Weights of a small image autoencoder: encoder depths [2, 4, 4].
Rows from block 0 of the decoder, named by matrix and row number. Rows with one number belong to one channel. Each number is 500 + 25 x the weight over its row's rms, rounded and kept within 0 to 999. All counts start at 0. Numbers have three digits each. After the name is the row's rms in percent of the matrix's.
# convs0: first 3x3 conv (decoder.mid.0.convs.0.weight, 128x128x3x3), inputs 8-15, a 3x3 kernel for each
# convs1: second 3x3 conv (decoder.mid.0.convs.1.weight, 128x128x3x3, transposed), outputs 8-15, a 3x3 kernel for each
convs0.71 115:501489491512503495491495501480499552467532457459476491508514543489533508442515520489493473512473455484511512515492472515533481537486474468527503437463536510511509492448455487497484469523495511514506533515494501497497
convs1.71 111:497494499508506501495504502535496560520512533415462560491500510481460491481499519475497477482490509480496498501495483497506504497509495489506506467503559492479518514483466488466466507475498506518504534496484500488490
convs0.72 086:512513533502491508512498503497526503514570517500515533482527542475468537451534513513432484522456492495496500480480484490462509484505458478517500514489513530472505528454476520512495531462477532525541496504523487486499
convs1.72 087:511510502492501499502517492502464425473505436505498505527507518504499506501473481479472503502493490529517461493517513504476495497511491474525495488543552454463492506478495498499540528545500532513544480471500457454489
convs0.73 093:496484475491484462482437459492496510508507484514468496513515529542533490539477603486521513508477455484496524496527554508522529469464526515496481461509527467489552498506542507444501505459492470453489499476477497447480
convs1.73 095:502503501502505501503499503547499476491497518490512462457457510481501491494501540450538508464433518485470520492484493485529497484486488536537512530499521532526497497471456514479470496480516513513499533541541527536551
convs0.74 101:515490503510491506502512498541449494545489450529472444561495492489483458423473504517551498480541503514470445562518507474493505502513473490501529536507490489490493515514471504480496512540464496561506496486493483509505
convs1.74 106:504495502501494500505496493524564466544465547512485501523523530499488566474464486514514489491480475490497474496515478511513492482510491483472537505562430470499488495539529474531489477537482505510497526516507473494483
convs0.75 099:478467485482483513483494523463491466456486484490516501494498502508536514526477523495506524496513519474473475481484530491521520497499525489491491510520478509515492458484513494479509485517535438490506470510511487530526
convs1.75 115:483490495494498498498497499527502483513507515522508514446488489451481494482494467508549546485515526456462504500486472491504477494483472571521500524497468518487477514491486515485482513494507462482505508515514505509516
convs0.76 111:500485471504475487499502495488523536492487544488495518514477484519523492515520509486528489516513498537509521540508479508575529504526533467503516572490483480507527478493499538487499493476461482494474492502505519507528
convs1.76 112:502500497499493503499498503445545511424497489470508531484531529493452506495550522482493473482490487507494496494483492498503490490492515514454489492486487450490489488502516543467500510429554461474520511526538520487534
convs0.77 112:484480501496490498502502497481491544496518517528487489460502475525529498489511484482479517511542500501504502507503514544526499530503523459470505501496500501515481520493500498512560539516488516503534491494519517472473
convs1.77 097:496497501501477493500490497458490473459446466451493505465470485469471483477465511485458460503472502505460497493499497506526516495498495501489478507489496522502507479471533484526473477463486523520538476480489487458507
convs0.78 093:505485458501488485512503508491498491459491495518502484493472545557530476551531503496491493526528500562507468515499531515497474526529497500492478486504476517526501479494518501482506487503491517493471527503482550520516
convs1.78 084:503506499505497495504504494489475493470469507494531496450505435524484469517496470530509479498504503497499520505502502503495493512489503503475464536474463512523505491532524508461539485441512460440436520478467505501464
convs0.79 124:486500506481502493479471492517483488510435474470483488527516527415506531507507518485495500484506516476488514516492511495527506510508502486493547494494505499548491469489516502503530492517499486525539477504530492502516
convs1.79 113:496501503499502500503502503556509520594534504600534513521490471514513481491504470541518513521534507509497474495492482490491497506498495459484452441459501450498492470536499457488520509550534483503502532535543500515505
convs0.80 088:516484476507488488507502506509482441470451464470491434527460551492505526502493526480473505505563525517486514568514540484477465488502523418523512522524524468508483485512531483505493441480500472473470494487453528512515
convs1.80 092:496517515509508490489499509506542528523512520510516518534510476499503533519523524494496491489508541478527519496466476472478485477486502492470485414470479509519515499499543483509496479480493454450415537502511535547498
convs0.81 111:494486497499499482501497412465494542550511489502461513470478511485524490472471462484465523499519495480555495540543504519505483515494497494459539551536520491520527479473500528504471502440492508515497500473517507493498
convs1.81 104:499504501497507503501502503432513496512485417426509560504495506437496505509527510482473525448512509507529514512488495489504490490490497452429492473449501505504518525508520463486524524522516526504516470522499472511501
convs0.82 106:504497496503501441504506495488523537498479509513522490496485478473534546502519473452481501502519476495478485499486453476476495523492493497462457535495494525502465516479532477473465512497473533486504526517481551506469
convs1.82 099:501500500507504497496494502457468494521493537494469505491506498532464506480530524543510476518501490511499507496516505496476494495502499531463520538543520521493545469482461491487516501500501486489473505505470516514538
convs0.83 096:469478516471488520507510515501513547485512526470491525469503485475497481486486454499489482459476468522546523502507510492509517517517503520520502477499476456486473529507492509459485480461507517519506488521530500525529
convs1.83 097:499499493486499510504499499495485461460514492467547514525492528490499496532474545523503512485518506514492501480499518515492480497499508518469520529484500482486525495503538504488492562505444500494510456507532502482542
convs0.84 095:493483481488490505486489509476533549495515510545493509497542479491500501509481524476486473502506520491520495529544534525537497504509525523499526506503494489481470531504509505529511501496492457482552497515545522548571
convs1.84 101:496500501495493493503499503511488483516498507456467514450491495509482496521490503496536540499494529497482544504494506495498497485493487550538492512517528511501471521527536522525463508494511437475530492514541534522516
convs0.85 088:467499518471489496476492486478507503497505468515549492506477514507503514482521512501527516496568533418492471522501509554509486534515496497490493476458479523476460508485485510505496526486477515539545507520531509520531
convs1.85 085:504496506498497498500500505499481508527553495436498456513487512497485497460476493508529511478495512476491479505496503500492499512503494496546512530507540533493525553521500520540491542498485451511504464494512405451500
convs0.86 113:504507498491507484501510430503505505518507472459539489468508467486535510517515466509490483494556525515486453524505469496512491520442441473458476537513486476467493511480477490516516478522488515492506518501494520527484
convs1.86 111:493501497500508496502500501448513475576513544499515451490454506481565510508499497515495482466501446501494501496508507490475491506506506504557512478479474513569501505450526498536514498484518487482516500458510488490520
convs0.87 089:489475485489485482502480497504509457498511492525529477462463500509538488513502543551542509524508529487470525518524515507516478506509510527559507531521511515531514515555528530508526513537517496485486509522510545525537
convs1.87 087:485484510488507487488485478481470534538528515533534512504479503508471467515541540480524500476513508507480474505483470487530520525485498509490492505512522470501450474457468432446455483464456490463477452491516544531523
convs0.88 113:504500494500499448501500491553537504504541513491563496528519508470537447524490556532482522481489514522521511532525506476484475492483524526464411484432427529530454478482516495488520520539511484474484496498533527539525
convs1.88 105:497503492498506496500499499470481499459485499537439445477502507532501500522509468485494472506515510512512488492499492505517475495513510548461450615522502560533442473467527443511496487491512498491486513474478522559512
convs0.89 097:492481489486467470485463437472464502515517501532538515467490523485485558479512489464480522500479515516496535487470505504491531498509519488502420524505513514483528486481494511492477505476494468495556499506548488508513
convs1.89 098:497490505502498505497497505505481520514517472519508478452481492465475474479468488458468535500484522517480492485486501513496501498497473515520567552531501491571539479467441455422483458438500478490520495494533528513538
convs0.90 084:492479496490517494496508499488488473516436473501495461503500510507460502470483532474499491544540473481500487533535529512522493500531510459477512506504541521467513539456517463450523501471519487501489493505494516508500
convs1.90 092:485496498494531509492500504532491477502548455488488504522514516497495491491519520505507465480445482492454478493488492504493508499494488456496474524515512527500573498545519520501528546502534501527495528496550522512537
convs0.91 104:498498484510505435495503474500504504489528524472444497506524503471471526504446503483467502508491493533505474528531526522512524550530519496478479514513483542503554493445527433561516503477525522516518504502490509533496
convs1.91 105:496506500506493501503496503516508546529505445541518551443501488478461527479479522486492492579500501518495551495510506494487513504500494490533530459517495473536541486531464492480500482513519496519503534526486496487500
convs0.92 097:490495491484469497506482490509496482510583483486518521461516521527497470530472546509517504521488488481504507479478528481500497513515527535527520527550518482521508494521466489496490530515515490525548470510523486494479
convs1.92 097:494494506500497498512499497488485503493456446561498480480512493496472507500480519504523523495498496506513504486487498490467487505480481474450484450471501438519542424503502467464476485495472512526520486490532483510526
convs0.93 088:477485473481488488490496492513484525540503508529475478501501509488488501484531514508543503480512488516520485544550526548509516531536548504497518517461497516543498561520489480511476510495489495523525506521531514519534
convs1.93 089:502490499497498502496497503500496523529514516504542527482496500497496510516494552535556526504512507509502529501504508490490507529510496568485431496551470506522481488495548488525506485484490472488502474483490528504514
convs0.94 104:505492507500499499512496453541529532521484513480493478503514476487494521482522582522485487508444465484499492536546524522453430457471509496472482527520490550543550529493508547481491531481476520528496504490507538511516
convs1.94 109:501498509499495494500500506509525521521483509448512407450476525484481498523491492505502546496528490508492502523510492494496485501494492486446478526534477519556514456457451478504458481510533481476493507494518479490507
convs0.95 094:509497490497473471485509494490492504493509491519467471541471452465479435479524505542532497524481459486459463497469486492457432468477473526482519517483508508498495500511493504493489530539534507491490489455502455460469
convs1.95 093:489504499498505498496500505529524523506550616525433496458548514490511529497519506533521493515475469519502460496493497497504500505505498439430442470464452506476474483475484515504512514514477498510515512502509509526512
convs0.96 125:505512493500500479491506501527522519535525501546523539527506504497537440516474476502504466495521438512526492504526535488517413506487511523504498482482450510497459508508518507494549512520506518524513523497487509515491
convs1.96 114:499499498500495497498499503479449436471454428458459400472499501458505490475482494508508474522465442508477494503497492490502477494494492527577526555564563540531575461483482493507458462508484470495519489532512498527523
convs0.97 108:494496443499500462492504495517531480542523520534489547538485505500462508515482521534472426477453448520507526506541479508487434489523524532495509505498436488519485499517502508483446540498476507520497499468465495516537
convs1.97 106:500497500499499504500503505455493462468460485497495499463536508488502513492506517499484493516498504543528501501500484504521494498518494501490510556487483551483511493496461532471470466485477482500512454514517485518543
convs0.98 093:501479443510489489510498499514451498504527516517547507470469494508520499524526486509522582517506520520518525536547554535503505514511508563509499510490471498504473478465530500468503498510515503472467540505496537517519
convs1.98 078:499499508498509501496497498470484429511498511525522529440476456483485499540552514480499497484486506464469486514507500507513514513507506510505516480519461505475489489498551480511507507496540466488450508510495530524524
convs0.99 088:488470475495469498505459525509486480497529477516523503504500487528503478510475485462504510497501513487501548505484507514490495504551509511515505489529525496488524510466503496483504479491476450491534497519528487503620
convs1.99 106:493502507500506505502508506491499519485509537524492492490492472484489468523479460455523527509497481491483491517489497504500509491490490483504513522470477512504489570530485508554483514451459497499501520529496519544503
convs0.100 123:507506507512474504508469499541490462550528488555535492503517532476472473478473514482505487473451482497482501493513527458391483438414528511529514526498524459498503525504501547517474514489503512526519514495491503497498
convs1.100 127:495499496499497498500497500513472491457488481453440496475494514492448507483501522497509496505533486517493483506520507505506509503497501511492526478484480492454467537477465493453472496443485470449497478493500485477484
convs0.101 078:524527519530497484534506478538536524512535485484513528483495475514466482511519506477460458499514490520491490468481484497491547497532527526541522509530549508534539513466484480520513486496535536519508483488495493499490
convs1.101 069:526526498514510502502510495537518486496509482471484499564519494526508501526479464534457484567512512580543538485496496501494497494488500446455498451482518536525517477487509469458475475467472541531472517493439522470421
convs0.102 091:504496505494487508510484530472475499505542503508500510489491484517489509491472506533414460509408480526497503464448483511487524498516532504503498552521491494525530500498480505533529500476472529506509515485495473466504
convs1.102 098:497507507502504498508517495493512486491488493508530546554496497514499452521481460482492495539527516541541489539499503492487495490494477490450524507510462484520524525495440495511496459459464523506519512488466467464444
convs0.103 112:514512487503476420511496481518543491466507522553525554506486475473549474461505504456490537535486525461458496537536510481527464507481503515515516494450506511470528471489519568515489517536514523506528490434473469482500
convs1.103 108:497500503488491501501498502471504458488521496513520479486514548482453514482522482465508507412467500462501532506504498505499494495499492470474536509449511466475465499491519510480447451494492505501492532494516512529484
convs0.104 104:512514425505500478510498508532545494502483521494479450505511478500548470515463488492520473507500512547517559504487502479536488513502506452554552486563537478489466529505522509513509519495468521501475516502497552518504
convs1.104 108:495499496498507495500504500551547460499573457470463502508550474509509485519487502456490492469514505504509501511491492467524484504486483471524510549409516509536515520511427478520476482519540488446456499504507550538513
convs0.105 089:499514520501509471510498459479504510520530505511505506470498479478506493500518470515460421541528530525521524469471480493492527501543510507497515479454496479525521517480482489516554482511536537519519515497516496495490
convs1.105 078:511510494498499494499503497530516459513461451484538541493501475501504472507497472483439485518516495536530493477517521504496506513499495556479550501563524508491500490506491461490484510483476530517504512491468502473479
convs0.106 089:491477463479482482486496486475518486502513493501533533487503508494498515498491477486491471507508537502474501482482510479471514512532535490489466484491469488501462496498493492488519502488536461488498481495509532531527
convs1.106 109:491495511491501515509502507494493522515493486505515509446465491448454459466458456505520545558500545466490523501492489500494489495490470520520509548486481538506532499492519537492514466475515456489511476493526487503506
convs0.107 113:497500478501496499502492497491488447477461431495504475488506497520486470557519527501472520499462448520503451561568543548513515539516517529514468535530484498513490485501495468454502519498481498475481513494482516495469
convs1.107 102:499511500504512505499505502518540579537483522505508476513493468516505498522516493506504482542526525537528524496500511479492494481481490406443502504398435552449449461516470499531465520526494507496474500522486513513471
convs0.108 103:434493507496501502508500507508515462527452504505509521449477510523508522514485540524495477536500513496490527471483500485555485534504504471513492468512496470512473498498489475465486507513494511512522500508501528506540
convs1.108 099:489495503498505496490484500434471496493555485514564580509504503511492510527484532472478462475515480517491478504497505491505509521495497548489491519494484493455542500482505489505488544500470468500490471527516494528519
convs0.109 097:497496509504502511485492508492521526511472502510507502504486484497520488528473486567543542476518497501493437496510498486516483477435434503493509497504510492504531505481512490452461508521489494522543479507516502524526
convs1.109 112:491497503511500509495494497467508493528510521470526439517526499486489505470502494492493509476450468481480460489480500500525493519495507504482539463494501506512510484451450560545520543539541498465535494515528466474527
convs0.110 107:511499500515413499500488514497475498532480506536522520493506458519505492500461467461515461504505483474515500493450501499469476464467496483511470474487550483521515498472470525498467514488431526551527489527476465495495
convs1.110 105:499498501497513499500495498506462488452511480516501515521520528473471514498516521522496483488582498512474503511516518494512501495505508514564540484491519602506504577538496563503502525503478513485474507530487501482511
convs0.111 091:460491494472491481490501488492497513514498489543526506494510538501493484499491535507527497473529513449450502526498512520487455509474528509480480524489495527512480491508495514502486499488485522531525503508511495524545
convs1.111 082:492497495501494498500492497437482456496514488495523494483509506495478523528458508471561532474501485467487477495480513481490491496503483504523486545484483580531490490560518491474484476494496483516543487496512467485506
convs0.112 107:498510501501506475499506487488445472465442526439450530507512539535548539468442520506508489538489502504498491500451495523525486498495537545510464491563497488458501511512502522499518498514520513516528491517488491512445
convs1.112 109:501502496508501494496496499533522532513540497528481512471527505516458493480518529508519493488507488485465470503502506471504489506482518498555536481451562480505487469515529445468536476532487529506518488519532462500485