config.toml
encoder_arch = "nf_resnet"
model = "image autoencoder"
dataset = "telescope images of galaxies (Galaxy Zoo DECaLS)"
train_examples = 22083
image_size = 48
crop_scale_min = 1
horizontal_flip = true
color_jitter = 0.2
bottleneck = "plain"
downsampling_factor = 8
encoder_norm = "none_scaled_ws"
encoder_activation = "gelu"
encoder_depths = [2, 4, 4]
encoder_kernel_size = 3
encoder_stem = "single"
encoder_avg_pool_shortcut = true
encoder_widths = [48, 80, 144]
encoder_residual_scale = 0.1
loss = "mse"
latent_channels = 8
decoder_norm = "batchnorm"
decoder_activation = "silu"
decoder_widths = [32, 64, 96, 128]
decoder_blocks_per_level = 1
decoder_block = "basic"
decoder_attention = false
decoder_upsampling = "transposed_conv"
init = "trunc_normal_002"
residual_init = "none"
optimizer = "adamw"
lr = 0.0047
beta1 = 0.95
beta2 = 0.99
eps = 1e-08
grad_clip = 1.0
steps = 12900
batch_size = 256
epochs = 149.5
lr_schedule = "wsd"
decay_fraction = 0.4
final_lr_fraction = 0.1
warmup_steps = 640
weight_decay = 0.05
Rows from block 8 of the encoder, named by matrix and row number. Rows with one number belong to one channel. Each number is 128 + 24 x the weight over the matrix's rms, rounded and kept within 0 to 255. All counts start at 0. Numbers have three digits each.
# convs0: first 3x3 conv (encoder.blocks.8.convs.0.weight, 144x144x3x3, standardized in use), inputs 30-39, a 3x3 kernel for each
# convs1: second 3x3 conv (encoder.blocks.8.convs.1.weight, 144x144x3x3, standardized in use, transposed), outputs 30-39, a 3x3 kernel for each
convs0.91:136136136143136128136130132140138120125123133130121134128118132126116133122117125140139139137141139142137139131121114131111115129115122139138141141140141139140141125117142116134114134135120140140139139138140142141142135122137131132115131115125137132137132138123138117131
convs1.91:158123139139161126118110118119119119119119119119119119131131131131131131131131131129129129129129129129129129125104143104136145104143104129129129129129129129129129126099149134124131090134134135135135135135135135135135112111145151148136113123146137129156145138152119140129
convs0.92:127128129127129129128127127134134131132129133133133132132131131123132128129130129131134132131132129131131132127127130125127126129127126132130133132130130131130133127125126126127128127127131131131134130132133132131130128129129123128130129127130128128130127127127127128130
convs1.92:120134163160115139129143166119119119119119119119119119131131131131131131131131131129129129129129128129129129122104104104104104104104104129129129129129129129129129088121135126140136131084103135135135135135135135135135123111143123116113109115142119113119129151102080120102
convs0.93:146148151148153149148149149153150108156160152101162161089102106094114154141123152155157149154154150151153150108114112109111109115109111156158154155153152155156153125115142106117121114116104155156153152154154152153152121139139107110120111106103101147144104103130112108105
convs1.93:106122152114161155123138171130129129129131131123128130131131131131131131131131131129129129128129129128129129100142098102103100098099099129129129129129129129129129081087154150126112145146088136137136137138140137136139098089125092130139145121130059089121063119133087093147
convs0.94:131127126134131123134127136138138128136127132140138138125123122130123121129130128138142137138135137138139138125133132126136123130131124138137135137139134139140137126136123125129125132127129138137138138140137141136138129130129129131121137134131131126129129130125134134130
convs1.94:125160119130168130168162109119119119119119119119119119131131131131131131131131131129129129129129129129129129104144104104104104104104104129129129129129129129129129145128140142129135141120073135135135135135135135135135103144101121120107141114098126086093085121110103089116
convs0.95:132128129129129126125130131134135139134131131140137136132129125125131126130129135138135140137138139137136136119132127135134124122124128141139137140135139139137137125129119132123123128131128139140140140137138140140140127131125128124117124128132130126127125128123129126133
convs1.95:115108161133109110159109160119119119119119119119119119131131131131131131131131131129128129128129129129129129118143143111147104104137145129129129129129129129129129074120128121140068071099071135135135135135135135135135107151106158114157148141133149090150107088112079153158
convs0.96:130128129128125129127128131132132130131130131128132130129130128129128128130131130131133132134132133131133131126124124128126125122125127131131135131131131131132133129130128131128124127123126131131131133132133130129133131127128130131130124126129127125129126125129127127128
convs1.96:107117151163168111168152116119119119119119119119119119131131131131131131131131131129129129129129129129129129104104104101104145104104104129129129129129129129129129101138146067139137072149108135135135135135135135135135098104153130141149136100147121112116090126122080087103
convs0.97:130127130134129126135135124140133135135141135139139142134136140126134136139132131137136135137135137139137138122128125120119121121117121141138135139140136140141139124121129123123124129123124136137133139135137139139138125133133134127129132124123130138128132131125132131123
convs1.97:108107110139159113166133125119119119119119119119119119131131131131131131131131131129129129129129129129128129104102101104104103104141104129129129129129129129129129078140149141094111115146068135135135135135135135135135159162107149117157135152111084147079140075100102153162
convs0.98:140131126133058036126110166155146025110112035078097147175109077155094189099178194162162161163161161160162163082075039114103116035095146162164164165161162164162158106083000173000023000059103159157161162163165159152161111093009070000063129068065123080012000089116054129208
convs1.98:152043114108112082111134115117128121124126119119119119116129132125128131131131131124126129130125129129129129138147132154080122098143121138127129126124129129128129167173126167005152059126156089105136131136134133134135154157140158140146107102133169166100149197125079113147
convs0.99:131130130128128125131132127133131129131131131131134131129127127129127130130131129132129130129131133130134131127129126129127125128128126131130130135132132132132133128129129133126126127129129132128130130131131131133132129127128128128127130127127130129128129126128126127128
convs1.99:108149114128170109163144125119119119119119119119119119131131131131131131131131131129129128128129129129129129104104104103104104137104103129129129129129129129129129087128101068137131121067073135135135135135135135135135155102139102118119094098101145088078078145084088127080
convs0.100:154163161164174164166161159150145155147145161145141163148162143112147129094129123172171172171175173172173172101118132126115110123120107171171171171170170171173172096117146113120138119124126172171169172171172172172172139158145119150149122118146129161141112161148128107129
convs1.100:122136110120120124149136170119119119119119119119119119131131131131131131131131131129128128129129129129129129148149105144141119101094143129129129129130129129129129152144145140128133066066065135135135135135135135135135158161104158159125156161156130095081147152149152151150
convs0.101:125128132124127133133134135135135135135137131139136137126126124128128123124123122139134140136137136135138139120123130122124126119119130138136138137138140140138139121124127123122121121119132132136138137137139139137140124130131127126134124121131124126121123124122123121132
convs1.101:116114115121127125165162157119119119119119119119119119131131131131131131131131131129129129129129129129129129131104110104104105135126121129129129129129129129129129089113126132111097080077112135135135135135135135135135137101110139101108101094129140081132149117128160146102
convs0.102:128126128126129129129129128135135134131137135134135134130130127131131132132129126133134132133135133133135136125128128125126126125123127131131133133133135133136136127125125126123126122126125133133133135132137134134135123124129121127129130128129127129130128129126127129129
convs1.102:117157140138165169161169167119119119119119119119119119131131131131131131131131131129128128129129129129129129104104104141104144142104143129129129129129129129129129078070074073073136144148150135135135135135135135135135119097103115150100156162116137091126147154143155160160
convs0.103:129131129130132129131132127137132133135133132134132135132127131131132128138131129136134136135134132131135133129129129130125125127127123135133133134134135135136134132127128127129127130120130135132134133133133134135132131130128129126127133130128131131128130126126130130124
convs1.103:114124129115164109166167116119119119119119119119119119131131131131131131131131131128129129129129129129129129144142139104104105104115129129129129129129129129129129135122131142116097138128072135135135135135135135135135112157117113143117107148113094150155086144119119137081
convs0.104:153149151151153150155153154161154153156155147165162152150157146148154112138133107154155156156156156156155157112110098114110103109109094154154157157155156156154156107104098107108104108109098156155158156157155156157155106135149106109144110113147110144145107123142112120143
convs1.104:117116163113151113102159126119119119119119119119119119131131131131131131131131131129129129128129129129129129113113114114138115113114152129129129129129129129129129129132134136141080134131120135135135135135135135135135117130120151133117106106149160140140114119120076140100
convs0.105:133123124129125123127125135130130132135131134136134134136128131136127129131130128135138137136135138138135138124126124128124125124122130138134135138135134135134136125120125123121121122119125137134135133134135138134137124125127127125129122123131125125124131126126127127131
convs1.105:155118108119115107111114123119119119119119119119119119131131131131131131131131131129129129129129129129129129144143136138136132104105104129129129129129129129129129125125086128108089083128111135135135135135135135135135131128118156146108114149120155100098128140142153141122
convs0.106:129128127129127127126129128132132132133130135131134132132128130133127130129129129131128131135131131132131133126128128126125126126126128133133133134134135135134132128124128124124125124124124132133131134134132131135137128126127127129128127128131130129128128124130125128129
convs1.106:123124166134167128142169168119119119119119119119119119131131131131131131131131131129128129129129129129129129141142102140104104104143149129129129129129129129129129066070134067140143146149145135135135135135135135135135094115097114117161105157109075080130149110153142152160
convs0.107:150157159149152153155160159166105110125103106139118162132134151122137153096114122163162163162164164162164161120131117120118118119117121165163163165165161161161164122147142104114109108121113163163161163162161163162164151160161109111114119120120143150155100103117111113120
convs1.107:120161115132107112156105106119119119119119119119119119131131131131131131131131131129129129128129129129129129099102108104138144110111111129129129129129129129129129124145075079087075076120073135135135135135135135135135126150120115106105103108130149099135100091084129098107
convs0.108:128129124127127129127129132135132131135131128137137134134131130131131133135131132132130137135130132138137137121124126121124128126124126135133135140138136138138136123124127127122126124122125135132134135132136136135136134131132135131129136127132128129127125124130126125127
convs1.108:119115169114152168130160162119119119119119119119119119131131131131131131131131131129129128129129129129129129143104100146103145104146103129129129129129129129129129067068069129145084145067065135135135135135135135135135109165109108115156103110158146144070134079124109150161
convs0.109:132135133125127132125128133135135140139135141137139138130129129127127130133132136137135134134136132138136139123124129124124132124127127136135135139138136141138136130130127128125124125125128137138138136136140139137136125130128122125127125132132127129129124121132124132133
convs1.109:116118125123113163107120108119119119119119119119119119131131131131131131131131131129128129129129129129129129104104104147139104146104104129129129129129129129129129117145141123120144153142146135135135135135135135135135102143139161157108102164111139161071088149134144152154
convs0.110:160153152137147148143155147146112140155112140143113141119140138119126134114113139155151152155153154155157153148120111144129120133111132155153153154154154154156152134118123095104134117115138154155151153153154152154155157145126104126141109123133146147124113097144105118135
convs1.110:122112109168117114131168146119119119119119119119119119131131131131131131131131131129129128129129129129128129106103103106137137104104105129129129129129129129129129137117132144137073140110122135135135135135135134135135120125115163130117123114117121124139122096091111114128
convs0.111:127127128132129129128127131132132132130131131130129132128129127127129128129130128132131133132131131132130132126127127129129129129127127129131133129132131130131131124126129129127126126126129133132132131133133132133133128125126129126126129128126126129129129129131128126129
convs1.111:168164156167149111165158163119119119119119119119119119131131131131131131131131131129129129129128128129129129104139104104137124104104104129129129129129129129129129073130123072131138142070068135135135135135135135135135101111116112161110125133107078135144077145142122120090
convs0.112:130127129127126131129130131131128136131130135136134133131135132130131128131130133136133137136136133135136135125124127125127125127126125135134136138136134139136136129129123124122123126127131134135134136136133135136135127131129127128130129131132128127128128126128130130127
convs1.112:109158163165137154165125134119119119119119119119119119131131131131131131131131131129129129129129129129129129104129104104139104104131104129129129129129129129129129144133074104078125071124129135135135135135135135135135107123116157160117110105123128129130114153094158090155
convs0.113:131127127127130132133130132132131132135130135133134131127129131127129129134132133134135134135133135133132136129127128126128127118126124135133134134137134135131133126130123129130129125121122135136134134131136132133134127126126131131131129131125132126127129129132132128126
convs1.113:166123157163115112126113165119119119119119119119119119131131131131131131131131131128129129128129129129129129147146140144104104141104140129129129129129129129129129126070072145140141140084140135135135135135135135135135097135104158166148113113145150095099154147128094144141
convs0.114:051211255149157122186140207155025000165080106113000025071032174115184137109000000198193197198193200197196200106085178126153255047081000202200198201202198200203201084098155081036133075035000207201212195199210199195199121093158132179125111053000175049184128159089119077108
convs1.114:111186109083163145094143118118118118118116120118121122131133132125137131139137138129128128129129129129126129089100101186072144123079088129128129130128126129129129086157117127157110088094096135132129128117114122120127032092113161159131129173125087117126104159168118121138
convs0.115:130123128129128126122120126136137137136140137138138138123126136120118120120126128138136135136138140137138142121123127119127128120127131136140141138140140140138137124124130125125128124124121137139136136137138138137138128124132121121127133125128128123128128130126124128134
convs1.115:121166169164168173123168167119119119119119119119119119131131131131131131131131131129129128129129129128129129104104122104124129102143152129129129129129129129129129148142123067146139116137137135135135135135135135135135098166103156162156109159157122151159150158167097100165
convs0.116:205180147166056255163150181190037137205110036111064138072138027116166234092038092171173171174168168174169173051113081101038150034114000173170171169168174172176172127042079111110040124173000175175163173177169173171177154091000125000180137171069175006019122009235148186080
convs1.116:228084122103145148145123210122121116121119116122121117126128133123128134131129133129128129126127128129129129098146142124153143103115109129130129129130130130129129058138059143151123148159123138109135131171143141157145098145121080104140207142143114088149128122124131115129
convs0.117:129125127126127129129128127131130133132130133130130132128128130128130130127132130132131133133134131133131134126127129127127127127125124134130130132133133134132134127124128125127129125126129132132131135132132132134131129131129128128131129131129126128127125126128126126129
convs1.117:121121116118111120121119129119119119119119119119119119131131131131131131131131131129129128129129129129129129104141105123140110104104142129129129129129129129129129115138075136078141148142124135135135135135135135135135129119110153160102100143110077137138126111130107116145
convs0.118:129129132131133134131129128134127132133129130134132133125130131123130130126129128133130132131132133133132134124128124128130128127128126135132133133132133134136135127129127128128129127124128134133131134128134135132132126126131128126130129126129126125127130127128128128128
convs1.118:116147116130111153108165116119119119119119119119119119131131131131131131131131131129129129129129129128129129104104104104141104104104104129129129129129129129129129135130139087076137143140068135135135135135135135135135126110150147109133114126126133114104153148150103070111
convs0.119:132123125134128125133132135133129135137129134136134140134132136128135134134134135137135138137136135140137138125127124122122123130130127137138138135137136137138137122124124125125124130128122139136136135136137137135134128126126125124124137129122122122126134129122130133133
convs1.119:114110109164104109157117109119119119119119119119119119131131131131131131131131131129129129129129129129129129104104104103101104103104104129129129129129129129129129072079121069070070067070132135135135135135135135135135110114092163103095162117104083093080150132106161143112
convs0.120:125129135127137133132133137140136134138136142134137139135130128129125123135136133139138135139139140138137138123122131127133125127124127138138139138137135133138137120123123121119125130119125136136137137138138139138138124127132123123129129127130123132129124133130129133130
convs1.120:118126127130158117116117114119119119119119119119119119131131131131131131131131131129129129129129129129129129104104104104147145143140104129129129129129129129129129135133140136147138132139116135135135135135135135135135122126141154152151119121109125129127146145134132118142
convs0.121:131131128133131132131130127133133137131132135136134135134129129136131130130129129133133135135135136133132134125127130125127129127125129134133134134134132131136134127125132124126132128127128135136134134134133134136137131129131127129126129125128132129129129128127128129130
convs1.121:139167167152164166164162153119119119119119119119119119131131131131131131131131131129129128129129129129129129104104104104144142104141142129129129129129129129129129132136069091143141120088144135135135135135135135135135111152116116114109115159155149137146132133151153091163
convs0.122:130191161141153174148146180255255139225255138166255153135097065091049045105050036203204205205204203205207206130137049119204089062117105206206206205206206206205207107093031042056017108116000203205203200206206205208206066058168000000150014011182177142068050123054026040075
convs1.122:177092152153120185134144169119119124119115119118114115131130131131135130131131131129128129128129129129129129097200136091133114082120132129129129129129129129129129145167134122163127137191174135135135135138128134128134180129091185162099188165146182178109181169114163104112